From a checkpoint of a small segmentation model.
Training: 7600 steps, batches of 256, held-out accuracy 78%.
Rows from block 8, named by matrix and row number. Each number is 128 + 24 x the weight over the matrix's rms, rounded and kept within 0 to 255. All counts start at 0. Numbers have three digits each.
# short0: shortcut pointwise conv (model.decb.0.0.short.0.weight, 144x288x1x1), inputs 96-191
short0.6:154106110106106120132127101148105125111123122165156132110151147113150134092107120135136119148122115123137115115113110153131125134113136131114132123152131126157125163149088148148119152132136090079146154135079155169102131130182139121130090114169145114128129133083110108137124119148101170089
short0.7:099130116148079128109138126161140104117133122119116117133114158120123144122100144145118133093149145166102110162124130142131127136153107152123138162136060120160099141129139136098123125132104123152112110142106153122109123095136113163128133092160113067143113132138138088122105116099178162131
short0.8:135128134111119138079126190123136122123101125159130085129157107159146120125117125134186133167145132138130133118119115137163144107143142149156125100168174097102093165143166123105123097111133162119110097145148098137143118132178160136137124143131144106123163150137123132140169144099088101100
short0.9:108119135132102109114150138162164136122161119123131124071149103141126121127161141123135133139134144111110145149136129093147148110126089139137115121122076117142130081160118148130133116109171110102124158129144104159096127143136127138112104094126110104154114208113170113138148105140138124156
short0.10:157136168133104104154143112127122116097117105107145097123145102133091114125128123143120114138106113177101136116157101127149124138132120093112150100141098153146121112160158178178158176152123071104157109104172165158056097130134114136067133118091086146115158103135117137141144144136118101133
short0.11:120111134108113116113119160140129136106121119127116115081108120162134128113134109100137132147150115105130142117111112121119131094099117178146139078136159121210110139158140101163123169153137106131154106082128174137126115179081158097175117084129127094100139123153117107142082100132168169152
short0.12:101123168163089111130126145135103140139125125106109140151123154150113123131101144118107137119120115107123134125133134134120127121109159114113103134171144142158105139111123158146117118122140121107113135146148116136160096161111135126106156115114128147096149156127141119144119132100093091185
short0.13:131152134081128110142139132141114129141104112119129143117135109103162140134097113127136120137174111105109137115141106124134145118122106129148111147148103146069146126102124175145147171115143124131126096156105149118117156121140100164103146147131119140134120115094090140120122137134146198131
short0.14:126163143134142130135129128132119123125150144121145137106138143142158136115126174117111106138092108119137154136120152123133126118123128136148120103129154100119138123113097145112136106102141194105105129148147137100078078103151152151091107157104131180142164137187147101101167073127155158143
short0.15:168134092127179112172134096109113126113147106117137142140148085118142127117126090133119128115107143167128139120145115136125113184124095102115146136116129100107108103086126119105133117104124117137125109134128116115082114187173102160094118094150080148127105141107089140131157114100153151202
short0.16:107159113143138149123108099111086134092130060155146132135110110151109138125149121144116126113144122167147174149094162113105103143122112145076139163148101170150086098138162139101133155125136122109163173120084108077183140109150162132157102092120125040103125104103103123145094114138109173088
short0.17:125136135146142169127126122106133109122115127137157112150105142119128159136114154136173143110154098148136139123103123141083118115110130141128099158124105103177087153135142130173086123144121076097115125150173154036169162108076158079125145134127056098102152123137154132157124132140114066109
short0.18:104099109103125160113115131126114098095130167108144153154146125115136124132135142151116160117134142142116123126180140132107146156121109126088133110164190118084166132129135128105109110140115142151121122137158150133150153141107138147152157102120115106127151131177139125120135121137158136081
short0.19:111110116150127101107182161158150119103118131163126151081100126126138135140110091154114134144174109141130107108117100107148072127132133125145121142049137129125178122118147191125154107133164153144119145110159092155160170147132148108127160127112117156123172139163116192136117143173140108157
short0.20:139110133133099102164147115137143133161113094138117139083167138132131115111166116143110133131134136175096117109124140113123135091120140123151087140097142140130138122115152072123131126181097143052109152119101177181125123104138131170129176149097169152123125137159120099169132159160140076185
short0.21:095109157156112091122125133115112158145129126134120118111151128156149122089120131102117113134106092126134141147135110158118111134109118120098137167174157097136110159155127096104109138147087122080149142104165095124122142100177170153173172138125155112095183134131190135146097137157146087147
short0.22:140162142137130160131129122127120141092145131132134121138151108142136144122135159107154168160152119116176135146139131137132134069158132140155126083133130148104123128145128134120088133097117154164099117149154150159101124117163135162135087138141137103123138099123146089065108108090167122148
short0.23:107132118140154140132136158145137087096123126110102154123131155145121165121148159149133141090132135113149131147127143138157116145152120141163150138113191166083158075174108126157133129150154113133129138088146129160106204152145111134139133142139125133143134151132120197140187082132122120150
short0.24:137088092114092060130154119162132125129136126138144117133157132152107109149120113114113155107114111129100156119134100134142117112160127132132099141129145139091140133078131120125129137148111157116133115135103107179112161151136117144112119084125140094140147101102155093106131172149129103123
short0.25:129159107128109095116107115096133099102107134131127125108096129128130130127140127112128148133146139145151123140099123140149172139180143121126110152126145119176131136114103100157103142119111121121143139103108138115130110162122135082107116152160172087110164133150146106160105127092157103073
short0.26:143132107142133134165125131178140148114126119161118098120120096128124109108126078149125081140153126100132116138118108152120107138157128122122148128152090123138096204121122140063069119149119186123086163064102138094170140125131157172103105142157140115140136145127115139120122115115182096137
short0.27:116170136146136180103102096106114099129137156133121130112114135126130142129148133119134125128159136132154133148131130140110090123137138141126124137093185110138159110110111111100091123163122123169088126192120150135129138134112100122115101144199124085149123114111134172161085127151126178162
short0.28:137152165145153104107115132144107133108139133158148129149111117109150132131149137094117120135149093130137139116122120154103102114147141119138148193128115120116091166123132117134106148153113153068117167109148158134123139154155130177178112106135127102125115159149156088072116124125162121126
short0.29:113138136133105143102138126115112133092146101096119122116138123092117092093130158140116106129132125133147167134143122112163138137139095129100133114100141101104078138113114096142157138115159112135156108115149094145106131113118126146149145130138109061204150101121104151134097139114086163090
short0.30:129140123159134128149106126127108111114132141118099123150138129176105156127106155100121132137134121102152147147137170083112095126112116135133144151173126149110156122133163069165154117138137112070126126169193128112134128129130142108096138149083126141125150105154128147119139154108113120122
short0.31:148145107122162151128139152111126118113100162125163115145139124160116140150110145127117104103120124135138134131138103137152133120126107116141114120141122161083163151170107138120164169106161104177146121181102082162160142128149146107134131139179145049110147171154104138116116139110116146102
short0.32:127150110107119124129155126139122121120142080162131147134136113138122128136142134124132120125136107114102130145117109128153101118114139163132143179147055103115177076143069103128113134145098134116145197137154155145090158176201164152070124117113114119113119103126142190107145118152128111115
short0.33:098117142154130118140140122083148153120127120193130132096143129108153113130140101100126098112119133062126153114128131124138134139152143171128139135140107144126128106109149179085127096142131141143129135137128136148135119091165126072146143142059153147130093140159142170137122100159124142122
short0.34:146144130105159106124139159090159130114149113131093112113158127162120114124123121102136104142121155093133145153124137146129130127132115145142087096185157157077169126171145105120077114129139117142107155122134118139099175139120181122133105113117137110063148120076110102087153160121147159130
short0.35:145167122138153122125102124143114117162153128150116147129133145126153120108170150132146112133121128132127161097124149101117145122122142124165117114147141128119119114155172139163138122127144117184110107137156117143119093088142184161123172123133103102128143155125129110139108062094125168173
short0.36:155116081125093126121107100130144091116139141127114143076139104155142142126134118105139101108142153118135118101109127141114117133099124159153111114152180118118164140083112125101129160091061112103124165116114116141098125142172127128149103141124128119119103168127111129108146118185125087114
short0.37:138128092130123145130110145149128112135162129119134112148102098076063115113117124110149109148132137114109144126135137090113150102147111142097126143126094109132164104105151140103123144145114091107137132123159102106081096134123095140113114144104130113115097147132165134117162108170144095138
short0.38:125148133134124102141150154089115139133147105160143123081137126155146124140135101107123130134129128107135110120115126120143143105099147112138109098174142124138128141057142146103124129160126200174130160120109111120118168106167171160145118113107192161111099092146107145137153122172144149142
short0.39:140134172107146136077164147121138126150111141136102102154113147103146138127091127143077115122149118138121139113116154117116150152112119113168127154148164122132157135138123137124092135169122120160122161121144098136102188139106113153067144097172130097102087170108093071117125088159120132148
short0.40:150151153152117149149129098177122120112086127127153131116085117129101149121139128114156157095087105140106155121104123127095118101139124116136152112153162145132168136105141168180136129160107128117104108087151174123151156166068118118106100146137095100095103082102202079112126156181102134094
short0.41:162113149144109124143113109152122141102126100125143109174193092123136144137125159128168127126147130175152121143125103066128143121135104113155127123160153095098171169158090149107106153085120129185097163152122158160110155152084115137104103142077130084151078178124138108103142101119124085151
short0.42:135138133141154151166105129116100131158139094125122126170121157109127110136108159134095116120114149148138171142133112130129131118090100137089117096123092139104083170127184120115113121086172153187160138151172124140153185141115096094122169137109079081108119146116156136104099190171088131161
short0.43:121137138113125101119111114117087167110124091125165133121149149104161161117114118151133163129138125133141164150135165110098146123151152126150130119124122128133106150105109141136120157152133101170128140131145111129112155138061090098139146128111120119121154114100141118111100101110127146075
short0.44:081157150123168140146089143147124159099149134104166118139122119146149148165137065135107142131131178133094117116170138169135176118166097139135063099091120108163121087119092170129129140145131119101136107111157089098131161133129074131121122092133120146088115123099166102167089138126182109192
short0.45:099105161113126124132126122111105133140142140108101158108098151118100119151164135108106126150140121147137136110130120141136122124131115116141105149142133123113180143120162142167124131109178123153125161121186123159129115138136110095111113160124123165138179136159133139140119132097099119120
short0.46:158127152154141110162129094124142134145131153094139163096128144114126127074128106134143133143127151124154095125142144075133129116144159150153136114129162152086144085096121141159042114149138157168135108113088125111088106113135135149108068075117150071104128114121135166116090146097125150151
short0.47:131142107091106142138139113128104119124132132110140127093125124127174094140109135113149132131143153138102109138151153126142127092142098109126154113151142125155168177064140163087139093161094153164112195102121142138115137153152123152113122109128167083142119150184085148106122107107151129162
short0.48:153167095128130157130146102126166120108159126141121159116084134104121151134145119115139142108151183134165080091144063120142143090179156084132142129137149131208135114144134213162147094135153173153089104140125128076116175135161146122109141169166138128130091127135134164130070101143115127137
short0.49:155133110106136107105173107135157129151133114155137126114114123142124094121122123153108172131126149114117094105104134130144149123104123167136145126150131088129149130098121134082118090106167201111127179139112120129118096154152139119152121138128096148128148126105111139118121110118120156182
short0.50:114109130143162144149135105139156118101108087124145145122161101086149114081098146107134160123111127137122152162086155139136137153101111095152185108164141114117138142143165150127129144117135132118111099134104121105116088102142094129120188142115134135130112143121097127116104117092109135122
short0.51:131100109091123127108124108126188122114126125125118107135109095146132104166132116120129143131106115132163127124113136110149160108110140107140109131151101091159134132128169116176147167133138114136125155146148129145144084157134144160181088083116135140147164119160115137170108121079063155099
short0.52:133160134148097135126127163142145161139149130139164138109200131111124155119117113149112147112108120116140090102095118125110137158131134127160133128102109112122132129090085180157146104129090146149100179167092176144112121096088126109134124161201125139134126127109141115104119123139131113145
short0.53:091121102136148127121144133126107136111156132157150167148102121133149133135157141123142103107102132159136147147139104098108137163133106127108142110123153112139140169120156149134117139114150111113120122102149061121134104142134130141137097127169179154133130145136155124142115085130168150149
short0.54:095116127146194127153120153113145108119139136144128109131139147111117170131108118151126105122113140135153159129139116098120132125112108146091146154141151080112114083062138098138090107162127162129095106105157096097118093116088125083165128127112158144121118127091116159129107088092128171150
short0.55:121140122130114144107129170115111096119152157144124144107134149100181148137113135125119139137147157133153155178133116146072109147127082158121181137115131163124157147121161081120078097097134163135162142157120111178100092128093117097124110143164092148128102157132145161125132102124136133051
short0.56:109113124125102141137124136132141170166111118142152121138142111141146121149137126130150156149138114112106159114091120112140129129129152102123130123150084137151145186077142121155095145106135086141078103112155125123134120114132130123090159155137085127120105146160117143108108132132148157125
short0.57:112121123125109124148152120110158136155139124089120168123146136150149117125138130120143134124122130137137110112134141124127142115122141132140137133107154135111119124120168067110128125148116140155142112122086145145122073117120157068128136110145107155155146157127146141116125152129118126136
short0.58:128105146138142126124126148152100134128109137132116111138147115106136159133150116111119129108113143137112141145139135140137117168130133124095140121131129149112137163095137123079182140140087157118132148125082162136096058184074093118094086136164149140098157120152136119111145159123105120173
short0.59:126152142149144150104085132152115147140122079095111161108142124083154113142157153118110154109139161108099138144130114137159138162106135122156129099124107162083136129104158120144124138105126116149133120130087120166111186134128161115169132128143150119099129142161137145115141086140122065125
short0.60:148138123156158123151107123162118108118131089095132177100109122121149142096117142144126138098090118164133107118117148126070131145125141138138136115107119139158115106117158100133107111134110121146102124080149118093158130114105139099125134125125123102143159118099108139168101149111119167172
short0.61:122093142155114158119137088101139139121130140102152077163138135128116114127120159116118134117115140165132128130121152138165127158145093118114126077102155142136137119112104107139171171186149103113139119125151085136099082117102101152086163130060130108130152152123127123100160080147157092160
short0.62:137155126135121102138134134119104152154121148146152124132134132106130139085113116159089103103133153094157116156123177125134117123131158151142102152145050111134158135139096100092120120123146121125145135107143115148149137111099140117111143135087144139159145134133138148114151110089083163132
short0.63:142131131136124149141151097131161167127133139136097130123136148077145122130126101117103140127130131165116101151124126152155125085119133125141125117118159148176075132145124132146082146134122130143118168138146055142131157111093095102120141115133133078131149112119103148146073073130111171130
short0.64:125102114156130106149119116118137135149159113140171134158144120129148128116142136145093140128144120148110083142157140128138134143098139123131122145135183101129120144110081116147107158116148115192123089115117176146136123155080096162136086093088127111085105164158173146131151089102177091176
short0.65:135128110141150129135115135139130130099137093129131126127126117133145142139142098126100099116120103110136125108085149137105122092141099147123118136148188171118129129149122105108133133093121124104113137169133143136133117111171131091079111127115128133143125156134169131124144103139122112110
short0.66:113123113112133165131135093145137149122128117129149086095117120160136128138137128129138120124137135099122134126157142156110124120118105150114146169136146130198156117118153122097141113138165060120152161125095143140115114132133126108155163129140154088130147129182139135128088158153120116146
short0.67:096145145143116124109136140097101145118100126125150145122141163094126093111152140102110147120128115123141147138123091129120062151095131152112128090182098118109102125130181145106112154166112148160119116090167120129137152121066127155151146163122081093137116143108135105126115131086093125168
short0.68:132141140122131128165158140143129130103128129120141172082144143168135108132153140133141087159150128115123129092110155142142100136120133107130126123101146156136138140125144101161092143157136155142128092068106140140107143140113102116111140121090054150100126090132104161120156130149132119134
short0.69:104082154083158121129163137103129146075098171141136154168120110151113096113110150147115183125140107127165139142136134089108139149169147101172125123196073110142130130122146142115114111128106158090137127124103127122112107111127124125156135148117073118117118153107136100088122105095148153143
short0.70:112120099133131120153142088131127131142149128147150109138105107122096133083130153153068148134129140114136137137163149145145101138113137119108099102095151111112152169137130163162150154155138077098187134135151135124163122133124110088135096116119152148078140114134103118131111148078130115112
short0.71:166125099086139112144111160134135139131108131155112155092120106126141132123155098101141091121111125106114123130158137123115145118115122156104109091125153131121132079099091133108163098094109116106143141100146106119168175089136130133082095132139145074121134094122157070122116180138147103133
short0.72:149086166108128112118136096151100117124112126108135125120133138109118093123104125148142145157144101137151143117126147142112144120101122094101113166111125137123135145090101137127160091157055146139096169155142138097168138152126062179124129137154156117140172112088161141103146132117119094160
short0.73:103135132135141106118134120124118107124113163128101156159124158097137166092130123109093167113136161169132123149160129099129139114098093114134109118110127154143160128116143141103146148128142122182116160125160143152155129145102176142078082110183112125119131134157143125110186107117132149132
short0.74:095107147151144155125150101131114144092095134125171129101150126115127132115120121146156132106114126138118143133163126161155112159136099127156145167118129101107095117093145172092121113095110115078100151120120122089123108166165131104150099134104111102151161126129087164181145084144144088116
short0.75:146166133141136121120103113117132155177123123126142108127170141151094167124150132124138117127125174129139125117119119159117089122118116105118111146166118122146125125090143115114106131136109124085150162111114160148078137114107115128144132153171171115114110175152125119127130147151155136059
short0.76:114080113092163123140152140133129129087135192117152116150124117156125066123121128132129130163147091152135140149111150114134093170208107109130142147121107120133119103093144114192169128118131116142153103141146126148126127087143072148119135122109086115138126160149104107170167128118119134096
short0.77:122115130079093150128142141138145121143138120171128129138133092110118125120119126131156133161144121138094162177106127123155189121108123152125110096114163128141163134116096085137157130157126130170131120115162163102180110159112129162122128144150063170135153121152101150145175117133116122140
short0.78:130112117133113134095110127104096125160131150126120118132161110142127131090106135146100148126103120139128122141148158172087084136144083104127153143167156150108063144108135117140114160118104132151138104129095150144132070131115112091141085097173148119106125118094115142109075120134123174159
short0.79:127117117111152158117099105139105128108122122106120119114131166117120115140117121139120142105121139129127137124132161083123132112133093127142125148113124158125139079141144112131138111075124151146122146115118124081107114076124125155143116163096082130176165083116147118116127156165145129107
short0.80:120144150129103089127092085112128119104125129107152109135181142123149118123121134124117166124161123138137146122127140147114128136059127146119120124156161134175108093133112119193189117132128114123140147125163138130125098127184152159111182129085138130137099128154112108136109082148137090094
short0.81:114118103129161139106152109182118144113155135090142088111136099134124145094121127125118143129123148153141130134154138116147112123156138077105122159091112118143069112126127121135142120144150144125142186110094101149149101127157121175136112069141109101147151133121107143113108119155142098188
short0.82:117136149124179144150136134179104127087134167161113125119141129170125104168149085167121128090091115121127142108177103146152109146141157113128113135145192144099128142135154151135151119153164131093108117171142122107125085142101098165128140124131145128128097128090100121156107102084175106111
short0.83:157153124115140129125132145121144102099134118106132132145105149150164139111153066111165137119118121106097147127121079133161136128159128158105144125134129089160112149143198085087122147181089101120055103141086166121171143147124163117171140175158135148137103126112137113125122086098072163080
short0.84:136103145144144147136122132116150107134135139127116162132121120123133094120135144133142099109144158143126120145147133107147110108158121121140169131116141099147101136149156129092143148126094094175136108098161128088150180154124139071098170094147195135117141162124117176139166151102126149134
short0.85:124148121113182103138111150083147120140111075138123111141161133087165171148124105131158093121137108115168164125129130143069118147095136137093154136122159135173153141121130139100079119107128112149158139101100139148140160133137135161132128117186121129104090146044135095085136191161127128119
short0.86:147109115081123111128118133125174141150127117131152142111151136139110110107115149114107119110105122127107147102126133124135125139132135168121123169115151135079161151143135137090135127094123121113131149146176129123135107144122146156137100065188123119037138124154166109113125105132106113117
short0.87:110135117127134107109155149141158129158165119117124127135123127140125106121140148108135168105151112150092117165135130132109123106132120120141104107121110138127107085117072102149179156126174107122159146108130127123130097115057117094063107081135104133121148161157164171099182095119165056116
short0.88:126139143118134148109171109184134149130156136143100105129090095123131104174156105138143156149126108098119080080170126131136138133175130097163124093151123106092134109138072147142091121095131123117192115136114117119121120135137134120170137123159103156147106202147126104102140135161104131117
short0.89:129101129130156114110141131098149114148137156139152137098135128110138126127132161144136138120139117115115099113117101136144111111146140113149091085115108116068120159117122118111152165140115182162119146096138153133137138124103128165143086113132155138146118116102092134101110074120129117107
short0.90:156124153112126140116116138149138107131100105129129126133132125137099127135134116126120127127138140153134126129135124142111157173101121128078140125123112120155121128193122145156119102163163123092087104156138109152121121099112154114159131130098127079162145114149102125121104116113102065113
short0.91:146170170135128173123127160170098136114122139174104124124133149120132135126113152149128078117123145127122131105108103144157156094139135116110092166089120142147124156115094136107072157145134140073123137065154157120149185184165100146104156105179146084120107114065115133085120124143174105107
short0.92:156126095112118125092123137169100146155143114134158118114148145120147116126130121178138116108145153147135093152172106099139155135124123139115169105128148127177128171104157141146147161131098132103132165073135120097109083116114155087112148130153165128189169096085140111145164126099139116105
short0.93:119117123107113129106143090130119128126103114131131131130135140169138079129112149140155119170152143094155134152085152137129119095160168130116155101130121121101135147140143081087097086149137147110104131099086157165089131117158131140090126175106139085143129096124139161091119118103127085099
short0.94:141143093114122126115159158116158124094147113126088134131101113123148152074143111096108130199113098080105153152089125136119153134140146159143107098079092124173106085141134134120162093161167160142090129196096134096118114156165155087113144124166099089159127122114160090090112095093119106155
short0.95:124117151119117149134116129119126135134111148100124124108137140105107115130142137130132095125130145151132110112113143141156102108127135120136105119130119203153092146160109132127136129115119076108138192127116102129117118158161133118125083163150149121123133136121144158153123118133113139072
short0.96:155125114139151169121097112145129134118127145132135139120121128128124114136144102117117162123119138110077096114119135105129145161142113144171119128131192088065117094106133086086131137118165111149119141120147114172113153123103162175122164136155115072142190093131139085145117109101149183135
short0.97:156087141152172095150105126138145139145145073137107160111112139124119119139120131109108114141133125095161133124079145123138130135111111154144088163130114109130157103094139154145198117098128155135172132174138086109110117100144155167105133126144151097148138135177165109103145137156157165153
short0.98:114126130125131155110133117105171139161131187093111130103179111142127121098107118129122095118207162141137109130146128133115152124117145136110111131145064115077077127114115152159123107110169136123122154112161086129083119165157090107105149114171103118118077136147168098127159149165158098166
short0.99:126137145111090162144136105156118133118105073110112122157100145153161123141154122123072176165123153151125170081112144119088129131136155150175104138127158151058147107125133172061113124152134077172156134146179105168131138127116144120116124131095122111154099137135115175109127136151140177139
short0.100:170140106126138097114125148164158142133134089138156131109116122146130097168117160114159130128112113139100130106118102128115109132138143119147108103126139084082155148124094136133136172148136110125136100170142123118113155114100117133150162141119102130155138125096108149152145116123135151156
short0.101:121126110142152131076149090095109143129120123175156116162133085141149135151105109143124127133153147126140173150161121131124113120177147114130167146078116135163107112153116098154095139158127114114154116149117121118092114152162146113177137149096118131122110132100132120125130152155125113121
short0.102:167159100133122137119164113116153138114146107124132081090146087125132126188140128162113091116133112094123105126155096129148148113124116131132134131115146078096126149157138071109126119144102103142126133132115117130101125147112116062141132112123120132119192088107158122127157099117144122105
short0.103:153139113148161160154141137134156132102126157111119126121131100108135191101129115144163119117143120150138112133143137142122134121142125111143138102156182163141110145090180093146104091092069120120114157113142088157143142113138096154113105102155167126066173135188165135154086193172075127132
short0.104:120113107128138117114126130120138110095147126098113121109129135153095122138157152142112138095126121154124106099171135138107124125062091119113138161142126155094104067119129103128124097136125102158168130124155150159130076105144139085118062181126097089149107157163128095114160147130111111178
short0.105:120140122136098142138161141114132117124108159171103166088122113174139113160118153145138099152129132104147131122106120145143138147125131126148111159176137155160093103117128117149151094098098154068105109115101137135092123097126150106097112143125094116176153181157108154147152127137166105090
short0.106:129130131127120108116111156150054130153125129118134112147139115120157174129090118100145121113130118173114129150148145130144126133148141124090128135157160125104100143095121051092115127108105158086173062149070132149161119140182111144113122083139125095087106117120168104125151118150138121192
short0.107:138140121125131105137147146133118120152136146125155139127103144145135136126107109080121110122140163140107135092100119129146167140081147144159094159136120116102098196157124078122107127134107148135164175125196111134089138109085142160076164175192131126133113120141122114079130062111146131152
short0.108:140171144108131112125145121130114095118092143111138122141101137124100125131146102146133141128130121140130121138122132139098101085139120131138149157153122148061097196163074097118145165117178172082186166107124147114113126095170158154221150160177096113155152115145168132154115148109139114147
short0.109:114154126114122154091080145144119138138108121151148131158100129098080180158120157123140127120122133096143128138144180141071102155102113111141128166133134137121083150174115090087148109132141115203154124119168141119160176095119154113119117138132151078127132137115161126159133119160157125094
short0.110:116125086114125125115128102125119129136135129122143114125127123148109109135101132109112123156155151166123136127139126096133156092136140100161146172098105106123110156129133104098084135089134109136110095136082108102124103096165104180158129062124137142136120152138126126127137150138147087120
short0.111:132147132147097124095088120124065113166138110134116143108140116105131114121133127135125108130103141162144107141117127105090125147132148121114143137132101133128119102151100119148158146111118129170080101113144114092113124139117161157070151124136104126154112140133099139165185164093104107153
short0.112:134098112121100110144147153119159145146106141131113124095121138123144092108165146066107107126130153088130117090112131166149120147111138136129116099116149074117094132143114140172163105138131118119105111073144155113054160113125116116124133104088169112094161137067137156148124132096130129158
short0.113:140172140114173113143144116154112073145119139114119132122128156145132123091106146159109116088095155135156155139119155103103095134139147121138121127131171153148122198097123109093097142150107171130105137155070140109142136163067148138111140147156102134152075111097100172107149153102113154134
short0.114:148117113133153126133106131114165110079116115135127164135125124103134101101139147108138122174099137137146142140119137126159123068137115096127122169116086139087098128083130126111193102113061157126146129133115145116128136143158131146131158115105148161110135120151138088104073135146134181102
short0.115:088149138151149083139143108157121131070106118124124101116118126130158138137090134138132144133110114112118160127165162134154114128179093103119118124119133112135181161132145069123083102139150175137143112095153121160108126138153143107144129142110112142118139132152105137137121103114102126109
short0.116:114154134142140123132116133131137112108129141077115117165165116160127122133120168090134144122115144111132174141121159142097147130113127084074147099166117113142096110175161106165111124151141126107164118119101167093122114088121174101129134101155113138132152112135095137159112108145117095165
short0.117:154158118130137134117138149094126158141130133106128098146154132137108127123129133137085143132152092098160142147129148126110106158127125095108128111094149127123119131102144090088124133156159192062139123131151124140082070121088123106128100145129145092121137086125102102040117146127118164137
short0.118:148160136135111094139131111170110109126181106138153149130110202126133113129168120140153098157122153078145131126097102107115091133114160122127142097136110122123136104105156146113152159156087155196124135124161110139141131134080160095117158122119096124164158111139123166137112066086130139120
short0.119:104150113156115092113113116140109144105148162107188109133122139146113124125141111139109169128144114110112100119138139150117128123108125119099094080112132133123147084061091121125128095155094099149110100144097116127106135117107162131129146110165122141145143148102118137160079141160130155141
short0.120:101173154104130106123115128142095106114107144119137138144111137134142134128148167121106134134154074103117140135111140118121106130130091140114117142183128139132104088093131127150126118162162139134115151116172158146143179165111114154137137163138117155106085167131128104080144100116128131138
short0.121:096124150133146127177112129162128137132117141104122144137118153137134164107156126079145126097114120100141098135111121134113126150120123115095124146163127106094117191131105089074150131100124149110098170140099116151155094157117114172160113132121195124151164108101112156109146134082154198107
short0.122:147095119167124143124117093102136110087134141116128092123136100152154109120099090157140153109121143134133149167122130142159137143134097143108117191079117151149168139101118108127187157136128149143124109127115167102130093122121109177105147111101078173170099108110159169141160119130134102116
short0.123:123147109126129152120124111110110107134098162133129115141137125150131157104091156138079119141145156120115136156103120112139145125150126125095129076168168106091107173084131106099123148176118106127158130121134114112147156104139151153140151137147092142160101130096114085085118155171081106162
short0.124:195131137125125113112143142126101112106109118106122117090143112162130072143126147132113124142115113127155127105137172132156150165154119106142152138150161159161158107113161162194133123126147148139080128114149125163111132162152100113108153161129117064100139170140149140090117161101111176122
short0.125:153139108135098138124116156123143170137141120136104143105119140150126097098145169140118124170164106133118118145107106123119119127109127157117110151161103172151084122126144122149108138131134082148126133122174134166153150101107156140126112118154116115127139134139143145204128141145109106108
short0.126:153161139110156115152128161133132109134113101117132161107140128136164145120111140118142123152136131129093095106112127151122120080109148146154106168144110137189117125088069117092183134100138113054126151143139147104176083107173156144105096158120101113093079142172187123111157074118149092116
short0.127:105074131156102118103138147127141125151139128131133157117156129160095114105144115132112114115139141142144122115101137142154153174132159159126125112121113113087155115118122138170143165127143099135108069071099148113090089140129122160090093108123098082217139141102109168131139171092073070128
short0.128:136117114129158169131127113123123172160158097153116186119078142121144119150131100110174134097118159127097123159131103118101163090081114101080129113171158150116103167159128149107174120130147161114142116142141158124143147068177109127132112131147129114127106143154157137077169145130087070136
short0.129:167160171098111131118133124203158137127111089142091149127147111146152128144130142123164147175145136142096112109124103148131145127170150144171124128131098150092149128176105159137117113080132127122165203155096122117080111127171134173123135142122134101109101144155162120078101120131165129163
short0.130:175105122106122126106126112132142135113109105127152143103123138123151125140117084095140126139117156103145142158147162118139142089151154151143137096139168145159127143157169119163100162128136142121123117132132121093123119140134106138119162136096121188132125103154169098160158121102113116120
short0.131:135142143134161109121128100124124103125124112154124139170108132105139148103091112135129116112125124089147090120150146136132125132122126144148111149099143137153106216077105097113108138151111109100146153127103149147160156096169162104144148142139150132132149128102107134132068090105117093107
short0.132:136104144144157174128116131100145128165099152104136126148119123105110115144103144142149139119129112126139149135150130113116163128164131134153104104173154176111125136169122140137161126138130145121131122152125126130195060099131145081144066070169153083100112136180138111138105135170126139162
short0.133:150121121111144108123154137164163150119130110116168153144108107125114113111103130100145140146118102091112109122119139083160124109118167112100136112131126136134135153118146104141080129134106140129116107121150128114051130127132098117107175152064131129103169113133152159135098149134113152140
short0.134:147140131123156123138133135144148139151138127119124107120127145119171146151128132111160144117114137139103110119135109126134151092142156121147095063135135154153128152080163132122153144142120087125139107116114139105105072095159139119091165145107128127082126118137156130075120157148120128111
short0.135:122122147129138119129134138094086158131123133148161151145096122141156111143136148127120112127126143086126164131113151132124133158152172150122127124172125172135117137166143112143112099067125097126134172133134118092135128106112107115134131159109166170129101125172102208116108158101154108117
short0.136:127158127152126141124143130102117145140183116103162151114144132135121128116125117133104128122126125118166139154146112119184111142125165112123157102137101117117115064113141189179121136129143075185085129060049127167175098140133137103124061129104077107131156121205091169163123143158142077143
short0.137:160113111137137160148162152117154164107101116122123138138120091103088158143128106146123135157138137116084142115102110132148113121158117154155137108108094119102167165134131132096151144117110122140094153155131134092152116077110196193143148142139157086114145146144176150126135152163185098199
short0.138:087144144138170142117113135122114118127137130128132126100139128109146152110120107123100153096123136142147141133106175131111148109141095106092158095123165129113158136121120132107116150180139149136109054133122115114124089118113112121093163120117093124146142110148142146159122084119118110135
short0.139:148107106157129117123151148097147117153134137149127129133128115121127143163129163099143150160119131109087117136135118136131138128124138106131154153160137105089138162106138130076083098153141111134175139105123101112072076213142127146137127116097163093104165151122116151068116157114159149076
short0.140:132139176132115124128149099132102125177139174171109156120156118142104137123144138122130093097109175157127136136099117103104121146146123086153103113152074143121095167134140115123130114142092144134119155165136128121133128082121142186165119202172135110068099129155132118217109195165131098087
short0.141:123146140144103108132134128133105089138079125105124125142089108133114134126112157123107157095127140117104160150144126125072125113139117130103138145090115150095146066065135135114161147089142113139067100140143104117119177141127132148132134147139114086146120143114116140116158122175109160157
short0.142:153153145127159141106114147120086126120100130104137143137096121114093134092123138097125124110126094142135104129126141133136093149165104125123141142161167172099153114133124124135116139146125139129203140126135160145117151075177130132174121130152131135096134135131144117191131137147185087124